Rows from block 8, named by matrix and row number. Rows with one number belong to one attention dimension. Each number is 500 + 40 x the weight over its row's rms, rounded and kept within 0 to 999. All counts start at 0. Numbers have three digits each. After the name is the row's rms in percent of the matrix's.
# v: attention value (model.blocks.8.attn.v.weight, 256x256), inputs 128-255
# proj: attention output (model.blocks.8.attn.proj.weight, 256x256, transposed), outputs 128-255
v.92 096:521466501549550471540508468470490403529469524534459447508538477501430441528534483525487481539462555418529525503509532507524540580548497565521515441563510525493532535533486536455490516450497489507505456549538479459439466505486491492416501425524482486481488511501480457508574480512497472422520481504404515575520471542434544429546573512539481518530480490470510498508503500526490495469524
proj.92 100:493429503472478454494493516443478571473525462481537466539520539488490542522573458479505587497461514541485561528455476491551445457598496518531521518493498471494522422532501481507475456513484546440513499515513577473550480545467464552490586568490550513515509509441558455457577469489478539569463527528521490451566575548470511519574484491480535565506501505553503517520509531452528453484520
v.93 102:465447529468505473469502448501430481571627429415526504472533465530499478545509446517448475501465566530504463494466515556566562532483559528513556434496451439496466545448537505520461533511479494444477466487442551552552579464476484491490503547467483525511426504428520541454446574520417509530474511547524556535462456457529461483487463420535527527498494438467533446492416501497507442500444
proj.93 102:529535564549498489487493522462403537503517530508537542489519506508464511443531463396510525522490465537453454553584497526476527505471538498488514498445501508442499470566547535519516496407485452551562475492479464478540534503516526528548463512525530521564570442515455476485488496542565431442568492485456551518506542522457530400478556515444490512472547452531460523485537480483505501515543
v.94 094:469517405499512496533494415478477528455484541576431475566484473565566470423467490501486460506479540446503534512504511532520484539487511541538539486487558523557485553431516433572443454455500533520497436481445502564482520535567573540471503519576582519584536500496512566515456500498498431472508447537550457504490488504512501535499518539527523462412531545474489476464409538465514493446520
proj.94 094:525552519493527450539525499537439563440530437484542482538525522481474470573494479512469471511467475461470530580531477428474562494457486519498456491458524477477520467535474497459551480445565497517534466513565462550548492468503497483546504602438486462428497480519521434518513609567497532536605501477473547507514469426488563488455460485458448487604481481459425510498515457552522449535493
v.95 099:499538474516513541401556472495473507564547453483491466477551540551505460531432548498472452494528553511496548520556520504530551577542473515475467505472566457540588486596452444502501472534551486492533530491453511562474505517504489530440465574516519497498533525419428538481471488527463498428490489469422479515537512479487466548554502538512484510475524451425475446500458578443500492467530
proj.95 102:549500519530489425590488449426524486493526507543523513496428548493469541534463464494490588507462441489507565437433464432437521453493490518512536464488497514456529519506543567605472494503433545486526530483534516475502520481493462523501501503474455465509475498551545470512492534511512508506498555453471561526541488467501575426526478538507437457516526526528437531510526539497473511478495
v.96 107:420503405476519457501534476484534492463462507568489555408479543551507514453510463560493523528533516467466479475547579447525485542549513506470498521546485499467505507534560492454537502507446531540492476475588475486440488487500540496507523513548518549554514459490478480436362498479424490460543451553506537427504459527440473560472525487489560518542426438534518577534483440472480590484556
proj.96 110:547524518492484630484537568556483582478564533490507521408468459458477530521566528509539515391460418516486501575554398546545504485499442509531508551430456521579470474552524477520487481460531521443531506518430495455488493540476480522476453531454510462571540446441482487485450505559557474485493482433504509514444449548556511440544529476506509577442560520553566480550555562544511434408552
v.97 089:479538394469515584500458448474465478406402412510528558478447556521512492509582503488556511470421496464496487576536515502526486505508568500481503554513495557471515524549535431471580509484538553456423458469456542532521479534490500541529515519480503521536537495540464547482473481487494496555509473544427441549513479408509545538516516451437500519499496555468491543521472390432504539522491
proj.97 096:512419482539519518475586527586493488489577513468522533576555449481476408539503499537484437497498525468497542493510472485569488579477478482516431497425516489493404545511541517507419476496505446482438513530528432524532527484525501487396546522430546510541464506483489457472512479537520518473429527454521552518467469594502526553499535479523512539565549435469467520538526506485582461469540
v.98 090:500523494552534527586485435477454490550533515486458461499520501473468492529490433508486516538488462539472522486523498438440507506474538486469422532530477447478519550518530520483508388581439585507485501495501478516436485533466449479515562524506581458457479547519453506417487488535455441515542501452548487483455452557462435532492435528506407458555505490497505491500421489500462434567492
proj.98 092:482449471483424496478546542520521484477487564515518526442450576478421446463481522561523497533429439498574488497556496529459511476550477475518503492492459467577495487499493502505490575421570488539515468525498519535514554493461575497510475417518429525470590541472578508549471552532492558527455471546495460538529450504539459524523554462525587501515512504484483429496530504475544480482466
v.99 106:458490519448533468470444469421541500526527481487459455507554549537538564494514549439601487538504520512486538454457511467557517435577394528524544448487509441558443577492463562490448573541484521593486466551496453555506498551449471492502545496537481431481466468499483448465591467478482474515521544525483521483482541492524490488490467483547498485540429399560477441555450487544463494459421
proj.99 104:519543436547517558545433481497572497563496491460479478477491538489491550475518455557463551509442502528514518531506536476440456464507518433510541545480444467495557510454454450531451548532464525406516513443478568530525529479502482513514559574528510509513488452524515505559485441498465476536566563560521413476543477492443473515432528460448453501475476580532459615444515503445515544464486
v.100 096:506492514420484459574570560527485556511461388556494517500497507554461568494550546495473517460519482529483545476502544505380527507561510461497464446492428483467469537446490541461508490563465495565468406459549456524536582495513588501459527522490486512569468456535506456527503598471522473485537586568529498504464488500520471536521522487437481527509440496544545530473510505411555544489472
proj.100 100:492557519559530454473489475439484474498477525496515460560537528496451534578445405585489527516498440498428501571485524546544478496514534516532483559525548552543434533552452484493494510515475483529518514530469560476503500528501500551571496518500464482521446452497542482491528467505454497459526500455408505540566431518451539554523500507460508533419504466472503601547514447489513456454495
v.101 098:461492438541487451495479492426539482558460396524517422490573543550557528404497525508469520456513494495478414512505531480496498478498488513475537511473524507527501545498527523518502512506401527496458572499435458530485476555472390500521406508547472479462527476455561486490491519569502480484466527538496529467496498430495449468466501502484480467533463448451531467525447477522486520539421
proj.101 096:537541480430513532517434490539504515511541492512550495468501474504466431481465475515555512563577508563458524502475522486540484468471473523485470495541490491503530486465468552495471507495471498526529508469501560469518527456506546555391581493498526453532529442521523509489489546493557515536555535517586533553534433556527433485474469457540506478505491626543543553493552560433490512534536
v.102 097:496547472499420549552542511563538543456470432525528536505496487529531467496518513466502475548523591458527451486472483537552501500520568510525501462486495425489468478487496528452536487488429540515483495508530453496497440547469490562508494493516480538545571518503452522508511545496482505519513527616527451454554506559473457486495532519438578557512494518438535467502514507477522551449483
proj.102 098:518453462528517475546469479501527579442485522527465516463535521425438575513453486564530475451538506473469521517532504506472536536483511466541399512513509430527523518547470420534523510509514466498543514464478497516412535438551462450510520494431513499457534468454472494474492475535513501460452561522459510555508448466451597528544450506490450545516529465513474522519554566488488468478479
v.103 101:480472477502537488492476503535524563503417412522520511501516586454508464507518488472533521503562477547505487480566444529510537537451486531477533465468544520578480497486582504534531524473548447500498551518487462502511480495507527491471499456445473470548424495483488527453567499487453560443468489464467453370492523510521498479447517522567573504559504413488468591480451473533348579487481
proj.103 094:514567441473512473537465546498589481446551533552474530516579444483519530428449484483525498508490569491529574477448466466493441510457442439505438539504519510463503640489477480441502478528450525467533399565514533526489512581428484463486520500480557505470519485530475454531452506470461433524570536454517431526508476546495431494520506449458462504442441584452555452528491567505560520490504
v.104 102:512526530536547521488493468485515536458409499488486450499545464533513504514477528519494553458588488516472456456506529487458531553472551555518520512532501507482531482494527429531529539541496563470523469519410519508463510558476503485515492532540498568482440472544456578506481419492504477504555473522545536477451488502519535538434424446541515512498493486493486509457481551498521560502469
proj.104 095:545519539520524517440527496454428466507511511472528511424471538529480407483489443433536464511489529543515496428468456540510539542505530492484531526492513463571501486458432521550448464551507429482499460458576509527529484477541526515455483459452542474510566500469532442531510527508484538558462511512519444555528479477394502525475504512532540500565489489475554570509451518488532441428466
v.105 092:478421452445522550514502461429489509460503429501489514529457545546507468438545492462453537517562532530499498510537505439488470493472579524415528523523494513558529544475419459522527465469551499597472431470507593463489470536411562515527527541457462539525515436476476501511458516474498407525463483481496535557517475562456523515514477503495467510497445559492549506435500482429488475558497
proj.105 091:534554568524480467448502367532483491539509522556533458546488432464521489557450522558447435509411486465527489495502479539522434476506498556495460503526481596472528511548482527489470520521492477441549457549515461487549507507537513497534486510450496574497519494454540480549497491576423610445518569566492506488536496505516460485510502503533565533574519438478523520551565497534490472405493
v.106 096:472467460466479565493470491423483473494518530420446469496544518540476615476504467495508480551472475543547504518462451454525459484527483512489479501528565399479484477468552588438514561481429502492526550466455446501489447514516477531520461467458523417462526523481507470526518542462508521490486487473551569501534554437529470460503497553580472549548522569485490415476458506512516479477448
proj.106 100:522558533467492465536495491510512544575411510500497512486440481495548528545531528526507614492562493468482486441469549406510514530486486514482509500608518535464506528464579527503553485527488537504494466544541628502507498494497520505428496553545521559470459480525547566539504507521473497496484472462472417486519569478438543501472524500453481467447434535486482504510528473458560522522440
v.107 103:457465412560513551556538472512506482451521472484536470521525518451482454501592477483477438464520514548489531492484510470497470485453470517478506493506468445530465534528515569564536492417425445513534544465452508556465455533414476494503537483525556508516423473429557454543534501465499495473481519473480470468482515466524510576420534463462506448548570618513496433572519431497512455544558
proj.107 103:530533560466495551493467416552479485554517547478515482470429446537535562453402498505516513533495477455464461446548461502497568568499480555468481498462456431451509489506438509516494505474488487503444486513527470415572543491546489580543533479493501401406575515549542485516527532534540527509460494503495531448493522572492443466533558517506537449498549481503452507417494519526524574438490
v.108 096:528508477392506534419553532513496532545465504507488469479455450567535466462603532455517510451587569419517465509502465525506498525508521523483541529484504470443476554480500506534440495549557491494434495467449518472517511462563555453497519601564437564561500476511448477506491400551559493531476460519479481502518504510475461503527473463527517498503509523530467483515495546490498513445479
proj.108 092:499450511527479485564460477522499528499491454543537497553470473506461444494415415552485501470485428507487468457534527531517546422454578405513507434482479470534478491437449496487463500557524505508547464442466504501602502444529480517493474517405456468507502561564514569554569495481454437559500564514539452526505543454530514459450448498526542455545474510557531489443540531548493455475430
v.109 091:517499517501450521528493523459425495558533558558487479473496549467568561516521519546472502552465462512468466482479513450501495510526519433523515531519554456480493495513596512492477489546466534506466515542460510491474445578455511478413537454540478426486504526423586520540419489349545513501496487565497494514519544424503446514513529502490498508521507447555467520497527455459552514503460
proj.109 092:528450525495585510472528472499538565490420444475482480492427567461472502491456523493505527461516496442477533549523516402455460541546511537488513528440534480456548561524484400507498575456528409540530542453521534567556587423550540532552426569473558495544476499529493500428555538512489464485500516473461478447519480556521429503439563530457482447492533502472517518555499527541415494521506
v.110 096:504526517542553547523536500484410455467541516524494568522490521525523523533555467532479503589463488546500461537476550495508464395518414473497532474545545473522469550459471456429529460512494511554487489532532485505500399482434542469513512507497503563440576508417529532502516515524532505519555544488488524489509541467487405553471533479524477513428499538522517538530532407519479496518602
proj.110 091:483461517405588585456493434532505551525480523567496438467541451499482523480501453434499574450458429477478479509522441493499477602433565494509507481466430512436478508519527521581518446445453468450510485463478513486529535392527492470513513540457497447550515493501466496459490498454513461460491498492465407485479551492510499505528484442554473455492490532486474435451502489479481532539525
v.111 100:571535541546520524508487527471457507567453473493520513465445500448533466482507480492446510498502513518512546493512539477545537484488503458522508478507523450463486509614505443578582473518488510516456408526556539508510492454499519548574470433543558540515548436484530423514457572537494498493510519506460474494487487510564502535563490474385490472447517544549520553550524487447551520567505
proj.111 101:571465475503500528511437506487572529460524543601462494569562512580461478541525510467530465500478491584438485515504475537469478577579447535547428519435464515572501455499574518493481438500493402442449565482524456498464473476511525450497571518534522501533495521496511445459480548476446558503499469557469491426498481547458402464557510473531512490557502442471471482485554506529496470419461
v.112 103:469441449416428498564502511516542587473482482465453476520542470525509529510453492503554489446547475484445477461530496482537506503471534493477564505448502418487484527443543461400504461449464478490561506530505463510506555494493405501519473523425502480530514448556534508520486522530546517582414518485531442505564568463495520517474508482487490554524475503480541436487491647469485558489512
proj.112 111:523541531509504513499461411525481422504513476512447545443479563524540584485550517457511527539547421491436540461475469499487517477527451583528546419492493497501557486538429555490508469500448504516566452504461558547471531512509560541489520514547446520389511455528494499575515476524454499507462554497536520587466531503430564504484498549508422492407477510543574491494493454489546549484475
v.113 101:512449523539546465513503491506524516532412489511471537528454479460458441610510578461501483464501538590460516583453502494511488489555484507474446505483496517508496510541478493446546519604553538501518537523532482453498480486529524456510462462475533438489505551507380414521495493499496528512513496486514376458513446584495546461544494502437526484501514527523503577513492458444487451436484
proj.113 105:406504417514463503529507501518546496469423451502535467535571457515454540555499498579443531475496440421549469486527480534459478525512513552466483489491598431512495505494529488509506511506521462545495550565428447503437477531453487465562516501516478583531430473538475499502527529505526504557468473554509508539555503551610539528494424526446455525507495570439474447514583528502458490476531
v.114 099:467547510518481541514515554551447486484513545574524445540535553490485543520480444412519408493515537522562524581497424497539474534533587528489510504521508512459540441565419382475535440455520544492518544488507470469552513508439473537524523527467455542463530421522519566416426469428506468577439512463573532521534553487468538506490602506577475583525448559519503479428492510427500462440486
proj.114 106:538487494501527492482497440492529526475485464486479531512535477447507432462550600540462504421450526450495552453533502435469488463540458532491503594560468515495478514468529569541509517516482470478554502437529503544497502464503532473461531464463517445472541537488491560488556471552484513467520464495454520427467534513514459505537500557500443503526551419527509497467552509492529510539571
v.115 098:503460457470457446512521512485516490459591549488503452474567463532466508483526533501522542511531537541499472465506496519499510489528531594566465535480495384454510552466479486488422554537482477508510474577543448520516468524478476429467533512469471500472515462406498457520571511484504484472497491432472558551449517565482448511480592537543436502541506494504522468523500513540544477506489
proj.115 101:490532534547506475425482524528550501494391533405491426534510533430485516510537523505484560540474526499481510560531490460491507482518466493476504534514505503486477454492471493426525550502504509487511543558456515417469507440470487512578461501504433549514464518553464479492554472540522463508469480488484430528577463449459501420481511566487507534492452509579522569477511476461460478472450
v.116 093:530429451477500491525530467504488491528532532531550442453474586536567545444499573526542548562479488542527440504504493471508480491511499485491578478475488519443498477489474522497493580456513458465440508611528488468548521503538537454483523522538426534478491521511571463437473489543500556531444450497541466440473549439488520498460491484587500522478480530497517532502512509536582529456553
proj.116 091:523477503475475557473523517502470514533527534534492551437534480451519536615517436530537505411523443529475526514485506412544527392473523502479552423469450468520522567445532446529531460587486486480468497450503508452500442541473446529431562466466549436532489454506527535541533513512501405494493601464497520546537451487543479513533503535452479459458498490540455517492424551440467445510501